Rows from block 4 of the text encoder of a small contrastive audio-text model, named by matrix and row number. Rows with one number belong to one neuron. Each number is 500 + 50 x the weight over its row's rms, rounded and kept within 0 to 999. All counts start at 0. Numbers have three digits each.
After each neuron's rows are labels from the 100 texts, of 14976, where the neuron reaches its highest value: "tokens" is the input token at the peak. Only what is clearly more common there than usual is listed. The data: synthesized solo parts of chorales (CocoChorales). In brackets: how many of the 100, against the usual share in percent.
# fc1: MLP up (text_encoder.blocks.4.mlp.fc1.weight, 512x256), inputs 0-127
# fc2: MLP down (text_encoder.blocks.4.mlp.fc2.weight, 256x512, transposed), outputs 0-127

fc1.466:440493480430465480497497501514562458561508513446526543525559434481399520454481589484487516440529510441521431514438363514516504471569561487509560504529552557566559466460488515512464586541646452510524549465404449501413552464501310563568582562593515456504481541543491562503469430379544416485450447491497489427480453442544500457553502501534410478412500518607497406538400567522518456512500
fc2.466:522463639554467420437460464510536487396450555490573533537560466513469538613455504648483559426477444479495440534435497538473478473513514523553414535492465448481437576406513567519551573509551515537469523617544476474592532476571380463599476504547501518491450444535508435492480506514397478522488479526556507483527611556522465420512471529460527487474476413452490487558477515486495509450448
tokens: "e4" (51 vs 1); "e5" (49 vs 1)

fc1.52:424487476482557625549515599511556496394509495524554575605493394470457478472536523449579507480496494281489533592510528472466475536523539481494427487535461524465497490467462657528468510485470544509496509518515458429441403535547545549558453474469459386534562505493503540493523542403481504460486454476477516394536515542530416409500451448537532505424442498525531511552438495511525528490471
fc2.52:398361586530405569569444572511613564478542507472510530492501422446513377471536527516569520451462411421509556562538524477522482588523488421514382457559534582505525452463505604549463529540519567520476492520435486411408437419562532555469465554576430514456516401461534447502541490357543519513487550536463522226524583570526410442581444425536539486544432497490546503543523437502553527516493
tokens: "g" (100 vs 2.5)

fc1.99:507515475443611488555542485475516489515451420505436590522529436510506524422471513596444500524434485451511544552542554458501491588440526454529503532498552479538503520520481448515407559457549521496510536527468485440415433488521434554458543514476526537440437486374430522493514477357478537532522537479488540411584446528434526585468543460419548442431528461458340506449385541523559480419466
fc2.99:474542523530490437511481498521477520560371422477569436452480526567460594392440494520452492560474488502483466529509503461524483455546484416531546507482530480576486575393478447556460609490468495483466479497522486546494558470559358560392483518522437591520467420593482473473510477487506539511540522517459496474470506485487516316441468532437480495432555478414435537608515515460474462522511
tokens: "e4" (60 vs 1); "e5" (40 vs 1)

fc1.329:490484562571541507554593596422506486471456573464494430557540495476437472389475525476563484379500547558543510528534566533515502535505552506545459567523528463453517531505503437526521490615459485561518466537508521405509425558539476511541410526485586443536469491517463516471414581598469567446474478527423485529578500566521578491517471430557422479532374539545496665416553467528549535525456
fc2.329:594487466436525507481452554518489426464537464522451490539527487516578406575564563552500518459488508441537473574436589509500508520452533470570509448556477600533473459461472451460467465465450471528478522467476533557515550454505540461508456508476486507542471462494521488419526488582504461614461579490541506449457582481538379407468475450526578440375423533514428506579482449513423540515488
tokens: "g5" (100 vs 0.8)

fc1.174:489505400509558502535481428560406442504526556480436546548556593501437505538470502425547571447517480565569467519435494515565474440501510539497500507501505527551435479359489525530505563442479510529539558540452522610385470535493533493425563527579518437494528529471493542485464514473447478478482441484512585631524570573448535501555432487571599406508479532451618420438484494471454474496458
fc2.174:464419450536494500510503509499478582479562499509466492474509569560525484500432531523455472492458611464547533470477594492491486513451512454447528522504564530537496445514542488430587503444426447614504535365454428576609597470464551419409437430430494486600531535515507541626436462486508464579498487504491413512545509390528544473375476561493561524525482438436551629490571441470500465545528
tokens: "c" (83 vs 2.7)

fc1.220:522427462514573517503482521464460494449523603567565604455507468486538560630533532542471454556451543435511485579490579469524581539410582458527489540476493503502398508549531426522494486438447495437533547483546510377472481535485623495491517477503524466493481462528490489509426567422479547554543417487453508357554465471469530496539507432493608556444548522534520412493539448476433540410523
fc2.220:446428448463589504573506462500535493516502533523532529460453501382489565529476553478478545434394448495482548455567477559467423443545531497526594594456443507481511471454514501480541420604464539510547536407483510412423467618528483511559536506469517495610542538568419440604484515432516496373563534502507499473498508386455443404551531479463566499429434571546448541523612536511495545561508
tokens: "g" (100 vs 2.5)

fc1.53:486494463457516662554431529488515516468493518499463528587493374473425501441499463460588557496500522259480555552564546442497495531508574488495533494539436509441470519406392665517515485478447581495471524514545451438511420527575566538509485506521487463567531514505469525494459511444490522502525478501539552437492541510468456438557510477495555461472445522450529454553392488456493528445536
fc2.53:402544554498520563523464522530543516473512514566492494449519396466448499500480480510495537362495561391494486485515455418459514475623494401466486432536525554539546444466501627540436471514495530403510530507492482463468483522604467593498550528514439554602634459446519552625533508460504526515553492516503501327542507494497502400473440478491485466537412452527557494530442445503565541401518
tokens: "g" (100 vs 2.5)

fc1.435:450522428561490438471642543460553505502458582485574485506522444527517553372547504567500485516485519472494468605648489449487529433503503494579471485451544513590545483569396507476494444547534552563477514470497463451505470500503491569560458469618500443443492511493479587472481456496477438460525531470464533477432466513521542527467480518430491480495368484536485519387519512610425528552486
fc2.435:429506613492614455467485495467475611622419497485452372543428431475534463485583544513609518443436517512494466399483484491473527497504469423453420554553526460423590486418522497529453517508399452469566501474564586503438433549420429513518504488527451440501540501489535451547533546436481517472558530573520455605396413524522414541449485413489470499438558559525491561527526491511496526444519
tokens: "e4" (61 vs 1); "e5" (37 vs 1)

fc1.7:483479500569593515501596439511506544421465389495592613521472516545520486524471465471382541458430509580524491498473526519558510544516445530530484524510468540549471494535548443518539572524543529542511511490461491539479495485432557523461596473539492452562533479540489498470515373701476460522466491520437534521455486409474452534545428496511525489512440546504546498433567438498551504442557
fc2.7:556509445490534526500516565533566525472463372513616504432532517496480437460485491556431491498576474532474470523502442531510474444520552505547511491536446461527490541592647492609483562561634474457615468500540505576537538444512559520516641419468505378580502548577488481445575468510558473507484555511515483402488418489475508515322455454574501528494450538437470426635462461472493492488611
tokens: "f" (100 vs 2.5)

fc1.23:510474397513594487473480492509458476538510544455506565487455449460467507458523484554565430482508459494483501517531556492545464475581463604481543444518347533548461416474461494594566551509495519419387450502476491420562437519487548496573564524528499359540502615588483451529551503544564488419541407491558481490505529434522447444465513540551515491483595523535561524491544519542474479503432
fc2.23:570529443403556569563465485517450588557472487515430516447441499580478509539422425556412496427463463500495509508504555449520457461463522471455606673518501439392448497472540477578503474464442503507454412521477447591540538459545506456527486531458461548573484497535494487550495543455445450497565440470481442454577487502467480440519463505544569476431505479509501562546475503497450485544584
tokens: "g5" (84 vs 0.8); "b2" (14 vs 0.1)

fc1.416:466461518515493502609513507513514545559497630494529477448481472501431550547574505439570585481488512468513561548459499516493468415497492492463611462483457465438549469514471483457483502471485480534519497371478417461526517544438573482518629530569485510554386564522476558503481555530571533421525507522481508590503520436585487480465437516418517475378606531466490532407498444496615518548462
fc2.416:473398564602428592580526471434568486375456583530557524476543437450498485536553482480523506518422524425473541594492512494476515543508545538544519436498475484426496542545508633459479488564530503560465434491510530476483487460461570484434490483446470480467595493501475534498488439541481442579433480507521460545564502489479496587454515491439525506469611467566526447595511428438454537558530
tokens: "c" (99 vs 2.7)

fc1.124:464551515525554450531576487416486375526389526464534473500518563481502529507510553614503559409488582541566448541514496486496520511496562463506504527493544497415509517513533463485482544532521510524565506520544474329469472554532489576547337500437523500557516501465510477512406531630525520463589543484467491551469626537454528499460500520485495481463557559550506545488556489499539534477416
fc2.124:613421551474586521581488626519543411478428500459516529521484496574537451476416601507411456481477572504522493534480480529451557522524543461543430442497492495471475575528464441511457542609523549484481470578435483449527570440413532479554445491440512481529506525514526432459462520616452456437614544480459539478475543535476439389403476499376528487485415552507522541513580440454462533535449
tokens: "g5" (100 vs 0.8)

fc1.222:527482442457465488543578473481517562511487468510472440499543478485550545489579524502454657502474589443544539433391529439497485487516529524539506609492560527548526455493512547476506559471410507502502493438518480455504459535638501524474522450464535507512488450485501496548464627544460490515498454519416478466558469579573476548535500511495482529557497493425513469554507462475586519389489
fc2.222:453496494511599414566419512540480540562433554463569486474458582448533541621563476568491444512459609488483471443587454469556516411452601479514474454549565539542553437498451513479472471507508559501517547517527486440565528483459419506513453422480497519534414544454547521535508522505457558470493580451491462510454462520498536489545578479395512474434531458495396509514531485506543523449459
tokens: "g" (65 vs 2.5); "e5" (28 vs 1); "e4" (7 vs 1)

fc1.86:493505439443518468565470570525538491512489547502500492444463527567517504451464498626505439529474546502560470468496520573483556546510581528486511552474430483472457541422567447510481491450544514475523475505478540381513523539577520510484393465531461488483549453433515459500469487528483497416596473492459525537490527570485539494449541492446476501474495535514484556507499461477508537410477
fc2.86:491475522625555510493487568525512471554451359396566579529493469533520511494463580564446578435490498418505464557504494498503475412493470493443471520529525505558513542559565403522430562573489494527475521558588602475523520505447544533473417480439576432508464498523461494469429438665508441527553532510475504412503613457461546439473532569521367480472470493578511515466523433458512513546447
tokens: "g5" (100 vs 0.8)

fc1.204:497523492438572561466501507523541546526507465481517488472468464509565495498508506329424523501481513557575543389431501521460506466523524516501435442566475568551549498505492488547454517557498573573470451505438500474495589503484515566547559463600522426492407509480423518482502535507455509479476482447457508592454465608481556495354435585650592495481461518480459537438505618481506489445558
fc2.204:576512540431509522515481573451525519435509474496498560523493392583577459579535564571503512472517450548491558522526498533494533409553474552553429600397450434465495479514491411516545517579463525401463483449592534492484476451572429527467588468466477399481530449534564485396534473514411497547533521474544551543530473465445542549434455505479449491538510459558534496566419437469430468514444
tokens: "f" (100 vs 2.5)

fc1.111:509467476547364498574591432424442451475537605500474524556539452430534569528456541562402489572476539445437507565515503435498457475521507533489578562510552568550435471582481429510451448429499486441553507565446585361597446533545395477437543418544529558436556529460543537448515489513552523529490393488425514479468444535456453537625426514477461545518537527481496493495459499551494535508432
fc2.111:496488546518403523568573560503568557523528511568475527507581482493449461544420492547563469548519532524520477418349499546453404432451529446494562574509522497503432477547587570474445564448514563540565529566415508449601436603544509445522560497527540507491516489438471535487565492538512469478515563409495549471497400557544491559568460519436443529510537548497524585538462399493514494414487
tokens: "e4" (54 vs 1); "e5" (46 vs 1)

fc1.332:579519455325557555546604539543492499505388552531541438527514563496484471408523578617599564533493437501524436496501508560492430536476460494459437507496452528507446514503507461530514533506407445519474583432477491492490558619405420441498529515561485465496550486534460436519411533504542517520579444551542510473510477499505558498421452506502519474569618478511433533437577468426550511476498
fc2.332:457457521500511468458538554577507531410533593547496455535501526472478544578506514458533510536420508369525443480475523537508534446509425493393529590526448529502492539594527438482516525483515465543487493459486562557393486408502331494567453477539446491532453424460515516439429524555513519441554531552531485507526428456498649544403486426533527515608519423462460429506502552376515450478535
tokens: "a" (100 vs 2.8)

fc1.24:458499544580537503553516548523503503454471472480527512626532501414479513511517548469474543588450488477442485602431445458523589516412606463511471435450463481580428495553461524515466513441510509518471534486517470426465505449521588458415534464580519565431484506551502463528576584444508463487509448489449523578507533504530527517478530593457441558441667599480395522413589553487549499478394
fc2.24:454475510453521529517461598522582488543454446562462540433506403465538487632443502523530419514476376498425561417504429468528585471518575521514511434508664513456475441475497455478449495441489506470521458577519560474506418548473593510571596529536493554540479446401585485549462433420559506477526506470494511568479477520528462542529540456453497551435594554510505467440476485563559524508483
tokens: "a" (45 vs 2.8); "c4" (31 vs 1.3); "g5" (20 vs 0.8)

fc1.399:538495432411553518471497503522506576485407558492502522515520566506477512485497514465424565525555488404518550456460540544530444431440536465530595489586531513437425594459440544458554582470561485476444529443596495516564551432434498546521475449520473507446488528516477530433592501523525489539462428496566532422559457581463519596452455466577573508467605525451579470598450492436494537529461
fc2.399:471464419497597562536583522553564496463573445498460546548452426460475403523508550454470509479459590472524545458492482491518562529577557546588427593401494490469503541501530461499492494543478542562503496536553514477578547417490515511588449468477515523515469513535426571547511444470441431564500470515543406508528486481455548501469502430598583571445451524532472511538516488509528587566565
tokens: "a" (82 vs 2.8); "e5" (17 vs 1)

fc1.388:576449637403615510608566463417469463479502576462493615445533504553563448457478509462529540505471530464504514644547387499490453459429501536486429543517580559570470461461515543533411406469488569464550501539457510408494501566467418570473520517531542524455427573488544515486473538530544532473481464514504497598500504492387536541473505458404567506457551508436395492502393418527506551433498
fc2.388:528571433515582472546469451508462485505457549485478547534563448479510453452543595429546433475468503445471570546494494489464525502464553491447509492475515556478532534497400453445491449419521573437503552498476479392515562491498409567476530487552495589452537607455543469537525490463442527430503516535530519604502580549463448552468519594504513516487506511484437427561493519431515523456563
tokens: "e4" (57 vs 1); "e5" (43 vs 1)

fc1.8:510503463466560516458523503502474416504572574563512524517479440504474539468562406498440526567526430500524549526498474451586473456490597579483420498477455568406439461521465573511500614424425497428600438409519522545535438507504480496527472642471458584493523534483583535536429514455555462511483431489462523555507615511364487507517435552567525545502542521453581535469448420428432443421434
fc2.8:537533470477462403465444511527540498438503493552438562476515606514507390509436538466453535515512546592483537530440463471496507470500483559461442462494407542564472507545370585544569523506574436470515516386495479477451375441452425479440560514521466531587355596437518575467480483372469469544551574494513416537468507508423507450594534450443537467495499491511486520605489497562514574480451
tokens: "c" (87 vs 2.7); "c5" (9 vs 1.2)

fc1.449:506433437552514492511492466546589605509537480490475544487454497517504491419515480481495637445494553547549484546508534475449486548438535561520474497502491593556518476423556502474521484516455549457536510432525480461502479486474459475494498637469471493549502531479458450499517476513486441458568391526466563339533461496442523526463488450483502507494530485482477463524411490527629578387496
fc2.449:484518484513469520576580457473420598525442589518507549498426532480524536432411480569451379495517505493503618508556543462515503564486556447413559564499527473503497449404410533558456460479361529500546442557521488468406491519616500477546498551452536416538559495474546540469406502536452545520487579466418483463472376507513499484618570512478485449466453484444591465513505487489472541443496
tokens: "g" (100 vs 2.5)