{"encoder_arch": "jasper", "model": "contrastive audio-text model", "dataset": "synthesized solo parts of chorales (CocoChorales)", "train_examples": 39062, "gain_aug_db": 10, "noise_aug": 0.002, "n_mels": 64, "hop_length": 160, "input": "log_mel", "spec_augment": true, "win_length": 512, "tokenizer": "word", "vocab_size": 56, "loss": "softmax", "embed_dim": 256, "encoder_norm": "batchnorm", "encoder_activation": "silu", "encoder_depths": [3, 3, 3], "encoder_kernel_size": 9, "encoder_stem": "single", "encoder_widths": [128, 160, 192], "text_encoder_causal": true, "text_encoder_width": 256, "text_encoder_layers": 7, "text_encoder_norm": "layernorm", "text_encoder_norm_position": "post", "text_encoder_activation": "gelu", "text_encoder_mlp_ratio": 2, "text_encoder_head_dim": 48, "text_encoder_fused_qkv": false, "text_encoder_bias": "all", "text_encoder_qk_norm": false, "text_encoder_parallel_block": false, "text_encoder_inner_norm": false, "text_encoder_positions": "learned", "init": "torch_default", "residual_init": "zero_last", "optimizer": "muon", "muon_scale": "original", "lr": 0.015, "momentum": 0.95, "nesterov": false, "orthogonalizer": "newton_schulz_5", "adamw_lr_other_params": 0.0022, "steps": 5600, "batch_size": 128, "epochs": 18.4, "lr_schedule": "wsd", "decay_fraction": 0.4, "final_lr_fraction": 0, "warmup_steps": 1120, "weight_decay": 0.07, "adamw_weight_decay_other_params": 0.01}
Rows from block 4 of the text encoder of a small contrastive audio-text model, named by matrix and row number. Rows with one number belong to one neuron. Each number is 500 + 25 x the weight over its row's rms, rounded and kept within 0 to 999. All counts start at 0. Numbers have three digits each.
Before each neuron's rows are labels from the 100 texts, of 14976, where the neuron reaches its highest value: "fires on" is the input token at the peak. Only what is clearly more common there than usual is listed. The data: synthesized solo parts of chorales (CocoChorales).
# fc1: MLP up (text_encoder.blocks.4.mlp.fc1.weight, 512x256), inputs 0-127
# fc2: MLP down (text_encoder.blocks.4.mlp.fc2.weight, 256x512, transposed), outputs 0-127

fires on: "b3"
fc1.125:532445526520503486506495503445469460476454544493500504524529454524513518545511516470496494541474550504490499505482461501480489526488503510522485478510513551534513505474452488488517471473558505524518520500509498535492520515466556483500470503488483497507499500481490541530527524504493486478461491502494509504481531470458522503525487530482502498447513470498508481489543502480496519521531
fc2.125:520518523509515468498490522528513468495489505488514515517494485479541510504486457485480523470487555436514494497496521484475528508484513504502450530530487527503438524493513514483465481534507522490519501487528506484533487469489512492524506487500472508517495452471500506488515505500537519478483487473554498507482426464503537530491496482483522499481538490511456472489516524488457508597503

fires on: "g4"; "f4"; "g3"
fc1.287:469464480440533565465552511506540519489470463512487507450514454489530516493501473528457497465502504466545508536502493497526490518539529500520526545502541519474493469511513524477491499535539497478539522455493490483475509504476518508500504470483506455475528524475484525487486514515463497509462486501520532524507521475437536514493460456484520494512498503529530546480491495493531505539473
fc2.287:503454513497508508511504516456577531504479468539493468500520464482510509516498476527521499469502489523465507475509546485487529508491487508458501491526497520434489474506513477497492505472524504500484482483456478521467468470528522497507513509561477515498509478504525465535534553517454507479519493490528485531500481509503538470513488519488462515537499521490537520525498496461482468520507

fires on: "g3"
fc1.335:506506507461543541548454524512500511548533485487515544498532503522491467460466499552490510477523523484476458505460474495490516505513492521515461495523510515515504522532493511508476516493531485469511485519526544399468506481518510493501459499520512457501537514522476516494508507496461505498541493472488512510526525511459499479436468499511523522573549541516488481497491503479514512522509
fc2.335:521512538558517535487435482553540539509505490508516467491485462478498450487505498511507502514505472510538498513459565472506519535485518503477521487489476493523515498494487470503517534500497548503438504502466518456460483492524478493486493518493490492448490509515518504474533525493517517514533489546507509490498486503503482489498474490472506528493496510479499465589507492507522529544522

fires on: "d"
fc1.215:488503459486498510499487537460484507482434533524489501472507474501552513485505536466511482525512525507517434528470440505529472514512529496503515473521510518478497503538526479492481524519540486482546495503492505554513506495504526497510491489501505485480503515503502510536520504520496502485506491514495500453471490538522496504536498477528528489472486518483503513513526495542454507460460
fc2.215:479512508516501499502451516485494542462519453492505511493486532505517474480500440534538490508500508500483494509490511493502493517470480510512520479516495529524461532491510528493503510499507491494466495487548477525473538509450521483502454489505486474502481491504523509478547454493528512539481530518513483463537491553470480535548477450517527500538512477458461549474471512518538499461513

fires on: "d"
fc1.340:480458471472470495518437539468517522491440469519475471474535478505531516490499474496490548535502482483505491510522444522515489505472509496479480490550522486510493490487519506497495483474527503480513474477522525549501448508516544513524501469513484523484483497505493496511580497520525533521520483508539500464516541504488552529536537490479527481489520504494540514513519503499457502471483
fc2.340:529510530512516516520555485464467511495495552504494490511468527552507543463495469481545471496516497494526501514492498495506503494468505518517490482520446492459491575510491488487501467467530505519497520537475546514498547511533504483504494492483493465503450472498466558477531521472477471502520523501501489466505517543501431519526501472487514496477495485508482507463460489535480521404492

fires on: "b3"; "b4"
fc1.85:481495483491517494533486500503490472534481513515502526521525524512493532473521478480518485460473501431512475508485551471500543495474559524481515494526502504521520505499511518511477475496481504550473503506469483450530509499482550537531467508515467504570487523483530528502524507535503462547486468471476509484491477493483557497491505534483477510493468514510493482506505463521468478539491
fc2.85:484470482515481510498459541474505495483514431494520523443533490486498513510484511445558486490472471447445484494536491486529507515481497528481505514486495493520468526503470469493464472503520495526540512516521489474497473456496536510515493498502489520512522454498516491565509471492496484506522485524490486528484539489519509482540481479475501486500539487491501473489497515488486500558472

fires on: "d"; "e3"
fc1.10:489506464496517455518473486474507544494479518474464484503507471486490506472513501483503518524540521521503411530491473478521464480473492493505509482520486500505505529499472500519506510511563478527523491496496533537497492511533529527501476526505484519451513477520521515486521491588502509495502488493499504472523507526529522529530518490468505502506507493479488514496501514538476504444453
fc2.10:462552493472509481486538478503456501462487464529500523516466482482497479515534521485528479544481487484511492503501536492548514527484490510493515536499506487470464539495502460489496469543503482533505462506523517529504528521536515502534515493445460544495462474488503521487477466541479470509487502482472494482525525513496436499498525492516497518522509462484468505531478439518467447501505

fires on: "d"; "e3"
fc1.274:524509478521525538456486485488535533490472538495498470494506485494508514445495537499533495515559504499476444487469488522494489491488483505521449491502472499533507428494514558461491499499534518530494534464494515514484528506490489476489478554475525470535481481484500454476547522545481484494529474516478502474469447501539483499518510498498501489488512510499474493444555520504502524488501
fc2.274:494522494447484487531506500455541504475449483495520537521463465487489510514483543474492505518496499479444457518482476497538502543505480495521509582482499515541458528486507478500475450494506542514488443528481520495505537506478506461545485490519489530509540516502508490472513487458487488495466541517543535501503435445507482486513484501486514485498509504481480524486472470496526476471510

fires on: "g"
fc1.54:470512465471531536484500527525453494495471500495506521544484466478473471543476491510534509507474550492504546497497508475489513521518533527497484466507468505492478485510463479518466496467523507521512522538533509510463527520506582524490503504513491493504534497523530517511472482496495471515500501473525499422516539463439495461466527527524518457504491500477518484531491470498520506496545
fc2.54:460482505480506507488465511554529485513462497493493484525526452478481471529474473527514459472529503480487507473502522487497542515519507510489525497513523477527490530506488476505496463483454525511537462565488482505451547528543559496482515487517480493527479489489529512503463492506528474483493493481493459506467523487506472495510503473521485486514486491476458544517452480488503481525526

fires on: "g"; "d4"
fc1.276:464472474514519545520483533509489490454499512494481534527498444495473498514505502458508484480515509379484507554495503498506486534527555478492485504515442500511489520461516580516467524494510512540494484495487479480460515507525475492501485502502508466524511493497513496473486510460505513482489490484493474478482509558467486457518492485504504502459451531530509517548493502505504529472477
fc2.276:457465521534488524518488523530504527475476489509511509487476447492503475463511482508500495471536495467507469538529491482450452502505483490487413473515466503519508500486472528520485473508486520502490486517492484478519517506528527545493483537498474500544531446490514458501512532479510525496498483499488488420484510543512495490491515476474492495488494515492463526536475500500511538502478

fires on: "b3"; "b4"
fc1.395:470494515470519542502498529504522456491520480482476452539516545509493523489541470502504515477508517521518533504495462525516512470473508483504468517466474536532484525529465562519506522524505521507478494479502485505449508524500530487457459479505512511473526518493498493517504474493484495514502459485481523493474497518532486503493472505480479500525556494469484531485526541486489501581496
fc2.395:509514460498470505493460546496523462528522518503513471450505448503479500494470506456553491539455487500483503475566493488531493503504509496487527485475487539510513473530489500487503494473473501495492491463506470501484497495540519472499491483480491490502534480533533478525498515490533493528502501517508502503528496476478447510493481530503440518498511464450518466474529503461488492520476

fires on: "g3"; "g4"
fc1.252:527507497538530491479526461513503460493511535496468495500478498494483496519479537535511527517478522556497529479482451509468513498487482499498466493495514512531481528491454520508487488496520507494502476514498499546483501508462521526484440506486494473486539496514504474510505498447489519499514462496492516484473499458510537497472525482510501455499516490487512482481525529482469492444497
fc2.252:515471513502521476522531516513500510476512502455502541476509479458475465527483459499525459517497469492523490511569488487525532525487448486478475499470541526525504476512482530491505504476491490522508515525484514488547565527483485486512480498511518535465476466504484494458526541515550507494524486486534488531485528435490504538524506488499472479505501485544467505490505526505475484492514

fires on: "d"; "e3"
fc1.391:455494475510532491488549512485510465508491553498544511500503482489486503503470500499493536439512544528492504487510473505495468497509503486524473475500503534468492495475515526495511536486535503499505481502486520493552507560490451488491464495525504453490482516511506517485539462534514507506517540481466512499515507452486493534492498479471537486508496514480498468438459531498524478462489
fc2.391:510493523511507463498510531479427476513482510509456466478454501493512494521485538551534517522486510499488517536506488473492501498428504497504494511507480492513486484546472519503516469492445525494489483489521496523465540482509496495507487547480507479518470489517514481509488540540475517484503533521500485497505515517522540496494504478498469503476441534523514487531516549501480528494512

fires on: "b3"; "b4"
fc1.127:533509498481489542461504484477458556487540547498480492514508502503472489520493524392485467526526522505536547513458482505499502499488528503486468480526521494497497494509507530510502482470538499468533506489481533515457479525506492510475561527535512508505488516489508494482534515464514513456541507499484491526484493482497503512487497527502484488520500509484530470497447520499514490571528
fc2.127:521486546473504555501516513496512515483529555525473530482503449486540495494533450418506513493507493462489479547501478515516494524498493502486495487517539534542512480501525478489485486506536539468509489507495491494477470513536503466493533496487509524509501456502509508503497536510520508455472466512497497505525490490505596513453480527475513509468525521473470492488462491484510510531486

fires on: "g3"
fc1.188:502500478502542486488480528473510472502499487505474491482506483507473510485477565483476486501480516539495516534496466509496531469482517499526553490513521494528473505441491487515508538509488457512484506517448473470465500511434494495444479451533504502526541543534466477471467505542472496503512435498516504491502538513491474518490498490514475494458531528526518495535451498534493556472527
fc2.188:526491497474507506520443457545492512511469489506484520518520519483464475497439507519516528483479495493526480487541474525462521447546518480452524537472486529491483502491484488564503514570487473502528473520494489504506457534466464533474479487545513523538492464520519505495485511511481486496503478480506468522488497540487439498469482534526480520521502527446459516518532501513520466501513

fires on: "b3"; "b4"
fc1.246:516467531447486502481529483468484529494535529496450505533522501484493496502496511400481511501533515529495545500454497489480481489498520538511478496510554515529495478478471499505494451504531511469511516490479501501430468521496485509454550505519523526483491516500496499515533523483488491480472489504502482550479493503521511515479495518468505481503551519471500497523484480497524503549542
fc2.246:519487459493518569529470472491505527481484479477537528501432490477506535492462446461540559507531477450509544526529490456485499542515499505529504506502546505495518486535533439495514524516521517469521510549481522519508501484484483525493519512501497528483487528510511471477484500500518476515489498477528502468451517533449516466493511530465508522454507486451517464488490515495470479551550

fires on: "g"
fc1.123:478479512469548498543502495517502504479473493486495547543530533505516503473513513498495507485473528541499470527494505460505485444496547460510466520520518493497505453471414537503504495488471527594523539527494544513472452513479543488493508514487519463531510539489506547499490498454510511509483486508516531494500495513504559532492500486468575490477530474470502464473478485529509499524470
fc2.123:492494529513457480484434518521524541475492456523544531510481492486480483516500535524488495516480459545462498495540470475526481474496485514498495491533499465527497512496500496499547509465522477523527473515485544549508477454524503526487477514467480516544516557507520484500482512469520477486479473529493485485519490463479511486486502452470470503502547461526475511554502480527485499532513

fires on: "g3"
fc1.171:495535544470485469471491503516521461546460535481517466485482502534478483470480510569511468496519487484533484500529508471503475504485520510525566486526517501485460510507527565531503490490536499465554494541510510527494520503497489497494498507497497467491532502508495493472501511482526509526569500501485506490522516457485506491503501466484500497515526472525525487450485501502472507481511
fc2.171:459503516505500450517495580525503501488493503492482477493481510546491469502487506520497500525511492483490496500529458492504517479481518500497485509500542507558567512501444484495517522482545535484465512512495500508444493487467494478509506501563512507516467517506530491501557514485489504485499481484491480518503539491517458501532509517488503488480502541500483535519517484518491501512494

fires on: "b3"; "b4"
fc1.436:519502510510536506505449512522492516485453491509531474506510529488530490501492547438500498525539532469521495497491504498501508495462525505481446479517504531492515507480473417514472502521487505484507516498446485492474505491440533514482506478514478480515475469505522528493476550480527483517502511492532505436483510486439434457475511480467527475496483555493506407486514521465501521502541
fc2.436:493494526546529481480438501482462495477535517530528519508504495519512496551467516511492522508495474477501503517506534493487504523497474444516457485491498492497487519485475450491493518496514515524539516455464485518460503519436539487523544519552476510498480469523526518519506511525507485516531514493489499506480513511508477479451500497485466490529483528495454454503482512474517496514529

fires on: "d"
fc1.46:534501513442490468546469506513494529495451537504509542531495482501506485493485526496499517463520477468487491556496485502498468520492519510484485506541487506483472516471576453502479497516561478442529515496466516522499515502515518494539555493513466537511530461505497557527552496528514507503535478519541512432528538531482533471473467479499535494482480507512518491504522482482514518509494
fc2.46:508533513526495500488568538508440452487507519501542477506498497498507486495488494549509477499491511554496443544526475490534517470481498540504541492470557522475492506519458536494501487495462535512482515505506571497551506496504520488473512530521508504477472515514475466513437472513503460486488459499503496497520517477547544501531530480479523504507521483502496471457524508487465493417434